A small image classifier, trained from scratch: 32-pixel images.
Rows from block 9, named by matrix and row number. Each number is 128 + 32 x the weight over its row's rms, rounded and kept within 0 to 255. All counts start at 0. Numbers have three digits each.
# b30: branch 2 3x3 conv (model.blocks.9.b3.0.weight, 132x88x3x3), inputs 80-87, a 3x3 kernel for each
b30.0:129133117150134142074121118160154111115108140133180142122134166152118108095144149165072143117145084125197151127069102079135165106161159137105175125116085119054068128136132180132087151135087130147115154149166132143071
b30.1:130124070148175158146114153104107128076071172145143144146094115102171183167139190180175157145158154071092098104106142129129097080104071086105133111132110103142146209172206157171212123100115110052064129125185106136097
b30.2:121111133120152158069151148093108089136098115121086111083097065140079066085108121130120096120090116144084101145162129137139098167088152067127101104135072142118139145136137130154158154085143161108122170114122170139093
b30.3:139148182138179190104126160134084114159180107115164081153122189157124187169135177112080104158102111087166114099074077132108107156098134188125144138110176092128110097082066179147081142118188180101163154101140108116084
b30.4:144171091179113133137144152167129127082123163095158142172127119132117161168196176142125188088136162142163139100110113051149178125081145168132128191158102149140099168137182095150157114124099157149161136149178121130105
b30.5:141111115134155156204099091135178140165153075137143072133148086188145133194153069109097148133129187144180155095144132140100159117106180188149180094152112112098119148142127127173140104171104145145139158123113142066111
b30.6:179116162149151121116088137107105175145122161073149103135207175147157103123071089111135134093165162165088134208114092198133149203175164174191112155121145121158098116128071162148162127147136128111093091071097091105068
b30.7:113113102119114090134076077114143174179158096140164078146174124087145104102116120088115145143127188152104108111074146138108120160119145138099118132104096081156120170085115119142131123056120115146118065079114101122102
b30.8:158122169136107153150113164094152119078089150169120174081150116082162176155173156117144073106134112074062101137175161170134148090130088090164108140130152144104160098119141190167118113175116161112159149173189183095127
b30.9:133061108108069088135101088097152139083087143089151152118101101118092123088092138158084093137147164171116167096067102103121092145088158084118139074174144116156116099072146100105140098135120120092128133121149102083127
b30.10:105125137156125126127096095093131126155167070160110084071119100088072072164122076092136152138102177138151119166117125118143117143151165054120092071123137077102145163184188186169148136110216180132152139084121052119102
b30.11:084151072060118129106169156144139113116106121162131093144119136166123161177181182172187168143209171185114124119139131118156183125133122090069118109080105158183189149137096150139127150144125080150103077140073136156085
b30.12:168135135129136156147090100171142181203200170100122125128170141128113156155083157136153158121091110139153192062118161113101140092110136190126110134126099175103093122153109150076101109105093147107121121145138085084162
b30.13:149147117098158132163204121161102076115189173146159138140139082156172092146147134101191139066096147110114148129204189155138157086056146102138088090112147091139125059169102111088122097178098120121083112099142122039048
b30.14:066133144133151123096171128103113143122129168139151166126116107113139184144073102183160107206107147137089113145125116112160138127069086103172163101160130127190181123139156060138117098119101147136103130084053114107169
b30.15:125133140179128115145092098127161191149157166124161157168147106150116176126126138141094096118172180169178160173116125133119089123138088143183136124122147111129129120148153139084065082138134103141173107083138111102099
b30.16:170126183121178114181133109130166149160119155103123158125122114139159167183116137121101088082111096087144117169096135082115123166121152185128133145162147169195160142092090137130125130125108137091122143081132104122100
b30.17:115092129155156131115141127094093152121138173151173140129152101093098123113090101117114145151194128188112168108094140188088165137086124068114076079138125128109139210171109168114088142165093115121089111140055129167147
b30.18:160149148083185120188158136086097099099108122183197165101121098105138139138100166098190194170157138153075086129119139118131150075074106163150145197180125169114155184160162098175150111114168111111065108081100113083064
b30.19:125100160158132157196138105208138148157169149185149154164158126165124136159127115136107148119161140142105139119158153110139131109117163128169090169180124165147118093092160078059115065118094072104050083153091161146102
b30.20:136149096147102102158122126145077127150162110167135117122046111120146125120125162085169107130149138073172119130145180133120137085122141118124117150151123137110090107177113152142106074130182092077093115143052096116110
b30.21:139123118206134083087108132158196142143128132106129134121103164157125143096090091113143135162116147136138156122128117107161105137089164174155116176122161102158089143103106145165134105079161123138101099097089068070089
b30.22:074123142117163095085134090086114144131127123143113131110115106097088132119132065177137074163088081140083121131158144126115132150151167106150062123096132104090148095112115092092132133136104142162120080112106179126109
b30.23:104109131086122150110120187086093122104098061127061048097126098098092102110142108149121153140116096100121153120136206159150147106074113110121132071104164106106169168148143138136150131122164166140118184143112089124141
b30.24:135164107128140142106132134113089118187156116133164100171151149137120101095100074157098083089161102105090156178153098177115121140139077118209168146120159120112142180141143156119147099160130148091113086084137111104133
b30.25:099150152133166131138134120131179178135130107118124083098152131124114169164131177131064151122125155099110128095096122081155138120132066115147106083080130096081119035137113087161123083076114134140094117129172189136086
b30.26:121152138119148172068131142146108178144131199122133126140157118141108140080124117095139124111059068112123150158133081178111079123158093118176175172165116163110134151138121187135177157153162115172139162140149149104119
b30.27:134108166157087147135094145159117146152158106068120164149107100144104109145110069064054120085123114143090155094154202067140109103179128176085107153085157123140092153142118074052121172102146066083122124169140069122145
b30.28:162085164177168092158085123118144138130173111163134123104140133128144071110114129076154168069081108087201160106165149108129086086110145211220133186156113147125107108077131138156144148134129150187145125170115079023089
b30.29:093126119124115099092151216116112140107137123127085171087117132104161147140153181115163162147183155135162125159135130123174179100165153096140109076078113091141117091115108157144092086094123128100153095174100124168163
b30.30:160191188109136136135086057144178161147159186152115118152131122124116121178135111143204159146085073173157158099100127117134136169129157147152126086101148112086066095112121132164115154117105101185178140117148091120091
b30.31:129126110086072120121123072121128126129169086172180090122086115118079085108169162157161157139140129150100160143165156170144153157105123066101126126112077139073111180115152170124103140155082058070110089107099180163098
b30.32:117102097193106064151126085182081095200142077172139100111091142156128109140164156180205170088089161151107190151170123129123153133106200123106149159175154127162102077129135148116140100145139098128102106126091086188096
b30.33:131109113130123165117152136066080131117110131102150140141123154092128127096185165098149058106085075094085068102130108134102117180133091105142114084182120117147162114112064116114123163133147195179150118144112113156108
b30.34:113060166153097128108153135130154088131160076114153085085085083113090087136112072102081126196117168211175171140152161115173164128125132121087137153129108137122132128124079127085136116065120109174171163191121164152111
b30.35:062133114085087090128093120141153153130072114090095121116113152135091153101127106102144072127152121079156133104152097120117117155114074139120097121100124077140134122189182154140206128108135137139125139128096114138153
b30.36:157135158165158177180133142161145188108113177155126117148152159119140170122156162143096129192135170171102108052102114137091134139127142195125131106151168150093112133124146114113171158138132116102183126164175095126168
b30.37:156192134151201122114132105174188135139154132134114120153144126174140153174128101204212102125112148133152103118128152087122102163091131143159187084129152073086099197139140180157174169122175047078107078083128136108096
b30.38:102161137091103107082110102126157072089072076066114120119153142063080134069108143137133117158158167154153165161135094205164171172130139083122144092128107119070109136127157101193144087147138119107116091162118119106104
b30.39:179128081166124093135112095104162123102108138140142182082142129182176089135113126118161140117140137123166174084113132094115168151098164161116106193166065126101068087087128134164074145098111091181155159153162100181132
b30.40:067095142086117160105083112101088057116072069122089141121090139128083144121128157136200140109128097154173145162172143125134160122168106093076102085129151059085098129159187142148118133159105140152122129122123156181122
b30.41:082163155150103149125102129082090079048138136091063153146152095073114143096096116080091118170189044180189180118152117169109123194161128112140129110092094107125094096100146066092162099096132146156159160160095165113134
b30.42:122144151126098170113127102191152163173096147088085094168100109113093113115084138093144096198130137093135105127169098190148113133171182076159114128072111097074075088126131101144146129121160177157110092134068149173074
b30.43:085102103112161137072138053165173069166108122110089103170129106116061111058109147100110102119093151151133168144091147103147135151150111144118143080082115075080115164145177146194154197138099163131173163146068071082083
b30.44:146108172096116095111079048128134163156151146134181156116110117090167135124112129107150165169129121094144157145118055148114157122171142157127186123106143124099143104102157152154089159136086097103145135140165139118092
b30.45:082112104166121086151143119146102127097145140140100146146063090180170155112174090153144179150075121080092197090118151103071164117132161107154094191144078157150097146146149099082149148120183091081137098093136130094135
b30.46:083148166124109149147089147132169183089171172107129105155171158076140184144156166122136121132154169133134174145176114146144078124107150111121128109135162135094089114127107114160114136173148071100198116114175110168103
b30.47:077137080108153095128122124181135106140176069054070131167114039153104120156088158118106091166110160141183160144085110082104185166095180176155169178104097130158141087086137135121157119142117167145134133132130133136094
b30.48:115104138111150095092086108145152156119129085113059093153124129161152159177109154131171138138157103114121142103169166107175167093095107118098095178159175219187137070105086058078113073072045105147106168110150135185104
b30.49:149133117127130128138156153070093108125104077078069110123105091137154129105097141110132122171146135113119111114093159184128086126152131085092085093084117091127105183135138137124135167201136131126133123128161085099141
b30.50:154166172139187114148159137059093108124097178150099176087095097093081098096142157105137113128119132089091089087080141150108131142099095097132131163179178065118142102186207099090151177090092129112157149138101115133160
b30.51:143116171106121157152107114160187126155170089154115107157157122129157122105104151085084170155097176113147103134083116172139134157094194087065144089136122121106152142134100109066140108103052165168213107163132102150140
b30.52:199116153157119167139117088122123142143133092106122104137103067140124128096093064114071137143086127105102158117162164143173180109120168169094086200118153154092098110152087097111078059114082100135161110117145161172139
b30.53:183156151174104150120137171163144139062157175106145116150115083157198150105154132157132090169074125093082104079114081151089162142143105220190099179151120111143183149134126116102114163132184137098088154139158086109141
b30.54:147105167112096141122075104096099142136153142104122127134142154118135122083110122099148119082116086109137142148094136149105154113096165143168142090093117088138094144178136176151097161181133160145095095117099124072132
b30.55:173078128145067109166188070091085125088143138134117184119133153092148159132180169154192110087132122078097162137187165172175152069142077164135100166176114201199130101095125108150116152140119119108106156131176154167164
b30.56:133115102146077084110106102176139136159175114159189078154134142078139075109135132146176114121155159135154102102112113051194102109135148129097129160128134129059054097105109126155116102084061133101143150143095102163141
b30.57:129084090137126119130149175111127153127168096143209140165127107164114090127123099150134186119144120106131112085101157121115125109070175082130142177100136137196101131098162093119186149125195144113099177122152158165115
b30.58:057150163115127138126162140066124066075055122104082056117111106076121112077141164142158099152184138151128113143093162135137137147114121097121147144139149097142161083138110163151155125109105134112162135128166135153153
b30.59:075079136064144165079122132123096110102134154086070080136105136123132074143094103040050141113111092090153128077112118128134089130108160102093134105082130099143134098080111117131123087150122111117114164094171091112119
b30.60:102094133099100134127146098048058052160166109128122104090080046129081074138073146084099151117119122096094184186197180153097150145139146077077102114088087163119058147071093072079121065135148112175148170148169168165110
b30.61:122123107119105186155116142101183154138163081061078100106171098097168080155090115059120150084113100098115137086164102160163133115153121177168128102093051126116097091053042089064089113119078148188184150183177171095104
b30.62:120077088099098062109147104146137123084056118104080133154159089093113156133150106088171108176203166164168164100109135179113178170112166114089086163112108141162105092070126142183119162143141128112096126084099094103096
b30.63:125101072081094094123118150079067157130139135086120147144093082057132117058165098150118209138118100146137089140166189189104157173121107113074155091135106099116175169197193114138133081080103110146073123082128164167186
b30.64:098127177133066097092079070159192192126076113074112095123170110088090129113101157166131094095123174147163131147171162163173137148136173142114138141111138108120079125125121180138154195146107121162106093126145078065090
b30.65:162172174127157142167091129131191144098088109089095142147159079169153122103102096114138145103125136072093174045109098115169131114169123210167110135146125191133160104148067159143139066091090132131125126104105156077122
b30.66:087077111103115145097098132138128128103109140133081053130136087154106078149101117062156148116154088114077127113140094160135108092096147090099071085101083110074111140169111139135083159117145112081115100104079120048117
b30.67:135144106118110145104160128120169169103081110170121113129165137130092171140126180075116145109111125115091189127083121083031095178144125148188079176155149110140177132155100117129095161165097187167158139104124152131088
b30.68:122098118134094069114137084165194107161136129163115159095177111144129078120080129064175114089150173071155117058141148109155140060197190142146095156133104134087109132108168163092156142149110136106121158140123101147151
b30.69:142121094149084143198111136133110094108124112173199202147160111083154091156105111178147187123130101166120152173127128107151117136161139133114140106163145159171123140146149108081110071097139103148103083125136190162212
b30.70:086103136133145119176128091132134081119117129125113075098091106108089116156125124133187099153216163138145172179153097076138118142119156057115165101124081102096099111169146149171142128156137073116165060095134135063077
b30.71:154119112167149155074119124073144078071112111099103133079186108149110132151186173120102131110090069098096058163158084097105104151091080146174195159166188101118173109099060098120103101157158151137168121145177155136089
b30.72:102147155147138145099159125088133182102170128062104120101138101103124112082147092148123118170104156120071142147158129135091157173135141153178179156159103113102129154099139168095134169094091081107122154100098093134123
b30.73:123149123087160177099118187142179129146105126089068154164183124138152160115109104099171146103135090166169186094151184150126149154092094137136076090098077120104101114149119208130105168166094144173165086115089094098144
b30.74:144098137148089101132196146114138118147169157190178100111063113124127069146154144164130100168150142187128162143180076092127166066091151129165134111139101134165135170120123062133171173142161128124153145136130130177092
b30.75:183155131165111165165120102174150119092085121121110143161153097130081121112125123106158093150184166207150130121138121125102119091117101121110074115118174144176142130160160149159145127105150127143141107039083117137105
b30.76:126077053135143110115154152129098086075076090132146147117135129104123146139179111171151151154172139126179152171103092129070124135097142164076093098083102111122173184152121118143138181098122116169066175166178150199181
b30.77:188202138137188127176092131174146153137114160163112155125218215109135165139153062135156170143166145225173129154174103115161071174127150128191126165185169146174118101122075122141129110131146183093130153108144161084073
b30.78:086099199140140085173153143092089167088139157168137234127112109095121134133181097132173167173152172164179125185149103184169082121155153109101076096096072121159109191132123117100149118171149062133159154142159140169145
b30.79:074132110131131116146154153103164176134158109152102102120149182182140083156074065067162077086093109108145138064166133057113177123130137141104167138134103115151155165162071108113076126102150082139139074126121161125134
b30.80:133116098084113147081099142094099074094106092099081101147127137100084142078137145154123065107113082111130130132138151106151150118174121105169129076151103087084156127130069100189156079157148147129116105118108060077073
b30.81:106125166117134134076187097132127162137153169137169153090109146097118138111075148127134074120072039160069132197088072126073079192135077137117154136121177139151121194177189171145145076169162124154140171105145103148103
b30.82:103122139122106145110112111091148118132099116119088129164099098128104099142101103098184145107069119090114144177127119099096143201108074110120130125172107113132133098135159134134170093190111122138086133111114100102122
b30.83:121084110083175117147185132116127155069092126132109155125084122124165122173152141105187124172123170098091102178161110161168138149159084094143120097153159133100199190125150180100148153097137165147174143134114175137108
b30.84:165179127129152127148150122134172190089163114113079064174193164084158165115082113136157133177146199191149151134087140152181150187111158167108126124153106139110092121117186195135113139156125155160140143141157105124132
b30.85:183157188161178183078149142109122180127105105127099192152118153091106164112086133132096104145106172167090163082135164138127119161148150145171204133136155106150192143136170157153113103133113113116174116100181082120119
b30.86:111132127142173151088104171119080146109138127117177141065135165146159140085106095175158160163036132138100060105105060158112111152148168085123129114142100195178154096170147111076086046104073132093118169114170137148153
b30.87:157105116080087099082063120115117099139130102129113109083133067093138117101132152168110112207176138161078154136095134176166138149158113125080063110068123134111118088119142115154141122134097160151141095123078103076142
b30.88:161175159099184183146086140075126132177139169171122157080107101162059061170114101144187176120148159139167113173114148105139167146085157077082160134104150120173106146104122147136078088090081102131118126186197176128183
b30.89:139180107112206141137132135078119128070149116116120106089142153181103157074156172120154126131133139110142103162139118132113091118113127168180134096100151107145093169133055105096138089103169127104129106169130159080109
b30.90:102113117116087174082078157068088092093115113124145106115076069086148110065095157137173143155158159076139127173176164139139167175113098078109184119172135156116131079102159115136118121149136101131146098103234122161144
b30.91:132142153112115177121143132150129086084123153124157144159117134126094160096130098127104156178154143149168185154059128163096156107144174121141160102117103140139122109083129131125086159128110193125127166143092166089127
b30.92:112090099097135114103096094175141069126072098095111139139110115037097089134149105200174133146207179112208156164145093120130174090156160090082133110137146108179142113132150110151160140106171161110184140129137172136179
b30.93:160172100140134129176181147115185153175163152118124182189168186201154145149132129116049140097137175159130188073091088085088146108116157175134113150166168182139117161136116117135173110113162140084090111091069089060104
b30.94:093136086159135094099095090161152083114126053070092139095138121140111085108113059138109103112159155144105101118119099101163129161153141141116139114058119113135065117103139128125181160120096169136142167179189155148138
b30.95:123102140192121125182106065149157119157197141114141116093095135134144092134114115172104156133118122158168124118175161133154166120154176139101134146138140169093123168129124139123117152157097150169125155174156114151156
b30.96:140179142090130101126117113149106168112076094066110133121179165124165165151096153150129100109108085177137101130092116108107130142116130113177188087157186120136141138079100167071118131137087144154167153111091126090153
b30.97:126159154112147126128130154151161155178181102086073025042114112086059140088069138181151094158114089145093101176085071130072140099091125121125100092168152135105140099138116128115177164169151132197110192152124134081090
b30.98:117156137165111151163067109068163094017118076093122081104127164108123157155133125171116149112131081163130116153156100155083107198091121105125152133079163123104138142158164177124116146164139143130150086173111068083161
b30.99:092109126071104191097165140114162126119071151149105106130181120124114170068141121072089136094098139153104144106141123124130098131155119089133099093167177096166153149128178167146153093164121099113109153122104114121140
b30.100:098099126095137085070113085094124126158139142118105125145156105162161110118123111070120129131127096089125099142123160091198162139141143101118114120146139125181131094155134083118095117060084076134099145112123109179156
b30.101:121102159140074135096076117106072117123119108108073080130102160064103105088070150124073078151151132177121133143103089191109149133179094133112130100132140132124125151203146107172106165175129133121184084119126144077124
b30.102:141079089149110143164165168159144108167138147170155137085065128113112129150180176134125123174142182130104139158119157150076138092159097116085145104149173126184119176163152100110170110123099068090108131173118087189210
b30.103:181163102128142123080097113148164125162152078139157123116116131116144115121124095131125121116123147094150116116076078119051058092113107165157093140130109086099118183170144117153216106222193124089137133144134134111110
b30.104:141162101112095101116148127144118134094113076148076075113099158175122150127099086154143130162148083114132127113079175095137113106103198117155145085117139081174130130108186117149123107164150162149157145141112152136151
b30.105:076156125125162090117140138109119177063102086143093090080170159108116077086129100169166095148132068151149146167092121193177101168163166167144169081095125101165159116194117154191164149134123086109120128067123179109166
b30.106:066093111057066088103079159097128083086110140066128128111108136116106172164096070123154170079138149126193179125196205081194093085154112151062122088097131126052140111114116134128099127100079086144170106145147077128118
b30.107:139064054127096106086069083138062076130114092130106123132089111153142159075128060082091162122125153110126160108131132184154150144149084206130156134134084097102081074071082129098112085116096152183181086131175083103189
b30.108:114175160115180188137165154140146121126137099157136192124121127175160088140114128122154074152114074134123130137145125192149166174171140083163162162172176175132113142114082131143125141135129097125142154157142135112142
b30.109:126152151112135099151069143133096123092104115122140122149123135124064132133086108165134171171170171104103178119148144122177216161115140150139104133103149140129091099129094188106068182175172094113192074090094106104052
b30.110:149113097087102093112095075140106135121128122054073117057110082150087125113173143170119091123129134147156145181124090163057112129141165116147159097073081101080105159124180112168192151153164200153164147119096116095060
b30.111:131078120145083139135130132140144074072113101122071113124072078106080126163162147085103144067141132133045059113138123094170117117151131119074116117102131156130144066138090109124143077081052174145079134110122159093118
b30.112:129176148154162175104165114135075114145130138150131162130100109168112159133163182158121066118076071120087085139125063103114091142124073182126193129156144097104173121167101151150100192144162125085147129127112168114139
b30.113:083096166155188097113147069134140101100114117105101159121105153094124156120164129183141076082153105140124133147095105117073122153119131126156163120123202108149138123090128131122121198155142124150105118130149159167139
b30.114:175167138108151095122096157092091113088173167149132136098099176093102163091087125176111093102136075109151088174111115116172138157148179104177192129106190074131119072163103095085098125126095216190182191151130140108105
b30.115:173153115180114132109134153159108144073109102134112143107125082092105159066111133183109099064075054130122085152168103157116110072075141128150203139098106105103131069126130114137134110089138139183179185209180146170114
b30.116:142131113110152161145151164077113128097129110127162145152104118160147131114154131144076175112134168106103147125120160070155126088179167201174125162103074144181094134077153130107111175130109143176158192175104153156115
b30.117:132153153128122141152149184115127140178148101161140117129071124143084100153121130204097102109086115147137134134160149163134127179105157125081156089083090087066077153122047084107154148147109145153139137130145142108132
b30.118:092103175071096109045060094092132129062110110032054088103108116108121139081064094134162145177102141170120185142064160161085116120077090112170159086127153104127096154142142189132166188206153156174183163179156136126135
b30.119:082152172146157096072122096091172115073089175088078174133090142150095156061075084144154187177135164200127183127106165166153100112143186137166156073092130129143160148118169146160180178108185173077126097093076130079152
b30.120:187154128131169114105153156128182132115095181078107140143146083095146083094136092129117113086089117088106125097135114060101160124127171165109137134104132153088136146138114147160156169120124135102143133095147089106119
b30.121:158098063137070051111073050153137095150072052154096073130095136097113154105148121172195203131152158155155175156171160141122179148159137124080145132104094091116064174151123165198168168113144105113161111088103096126104
b30.122:085114054137143082134136090120101101132105115098163106076059156116116160106144117167109159161192189120100169148138100145168159092098089115064089082137121104077093081088133129105176110068161082064064090129124099127099
b30.123:166155095153160150138139144128223171121197169102157140155149122134135176119145114128158097110115152106124132125149068069098102054153134137183141196118098092147127166187085108114155102155163116113077160092080142045170
b30.124:161112096124143082128130143123149136081096144127119126092152108133149088120083152121096130150162105149160113138152145158073111131125135113169121111128121116120088117152113135184118136162162134100090121144104110055058
b30.125:128119152063051054128092109184145078154128124072117153121080083071129124155135149185101185158088088117193177160177145109149100163134156151121129104097134105131099110140150083174114150185122103166168129163094132153097
b30.126:138141090111127067150152129170147125145192183122140198071084093108144096134157155133169166145091106083092159142141120156091158113078140126150108164164166170124143121165138079124111135128111078130094074143083096099094
b30.127:168156058192130162126194167082131157087104136139133175140191090148187133134158156196185151112134091106103120159168143047125150121095119192145113153180184146125100157092162097151111151105108173104066089120115127113157
b30.128:166120120105137155117091099143153174089092112067072126149119060065121104139071086178117179110115155113143106185138123144092171174104097108155087145100092127169093124089138145139152155144129067119178083142071118086129
b30.129:129117124165092108114168098162132101137146128163095064132167161144106120161100068131140157083102119119142163195193166108079106152107180094147119169132121127125155142103136123118062131119083132105106161077145128128103
b30.130:153183118099124169145152174131104194115122140146207162166200183153190179118122132172146100140172142117144105120162115102071119119102145110166126154132124158123198111138124081101105127122089071120125108139117140172190
b30.131:118092099138170117180085081108137139124154122147155148120074096127071128153097130207216140139138140095130135162130163125083159093106122114108142143136087141136109133180093159141068070126099080087147065090094157139137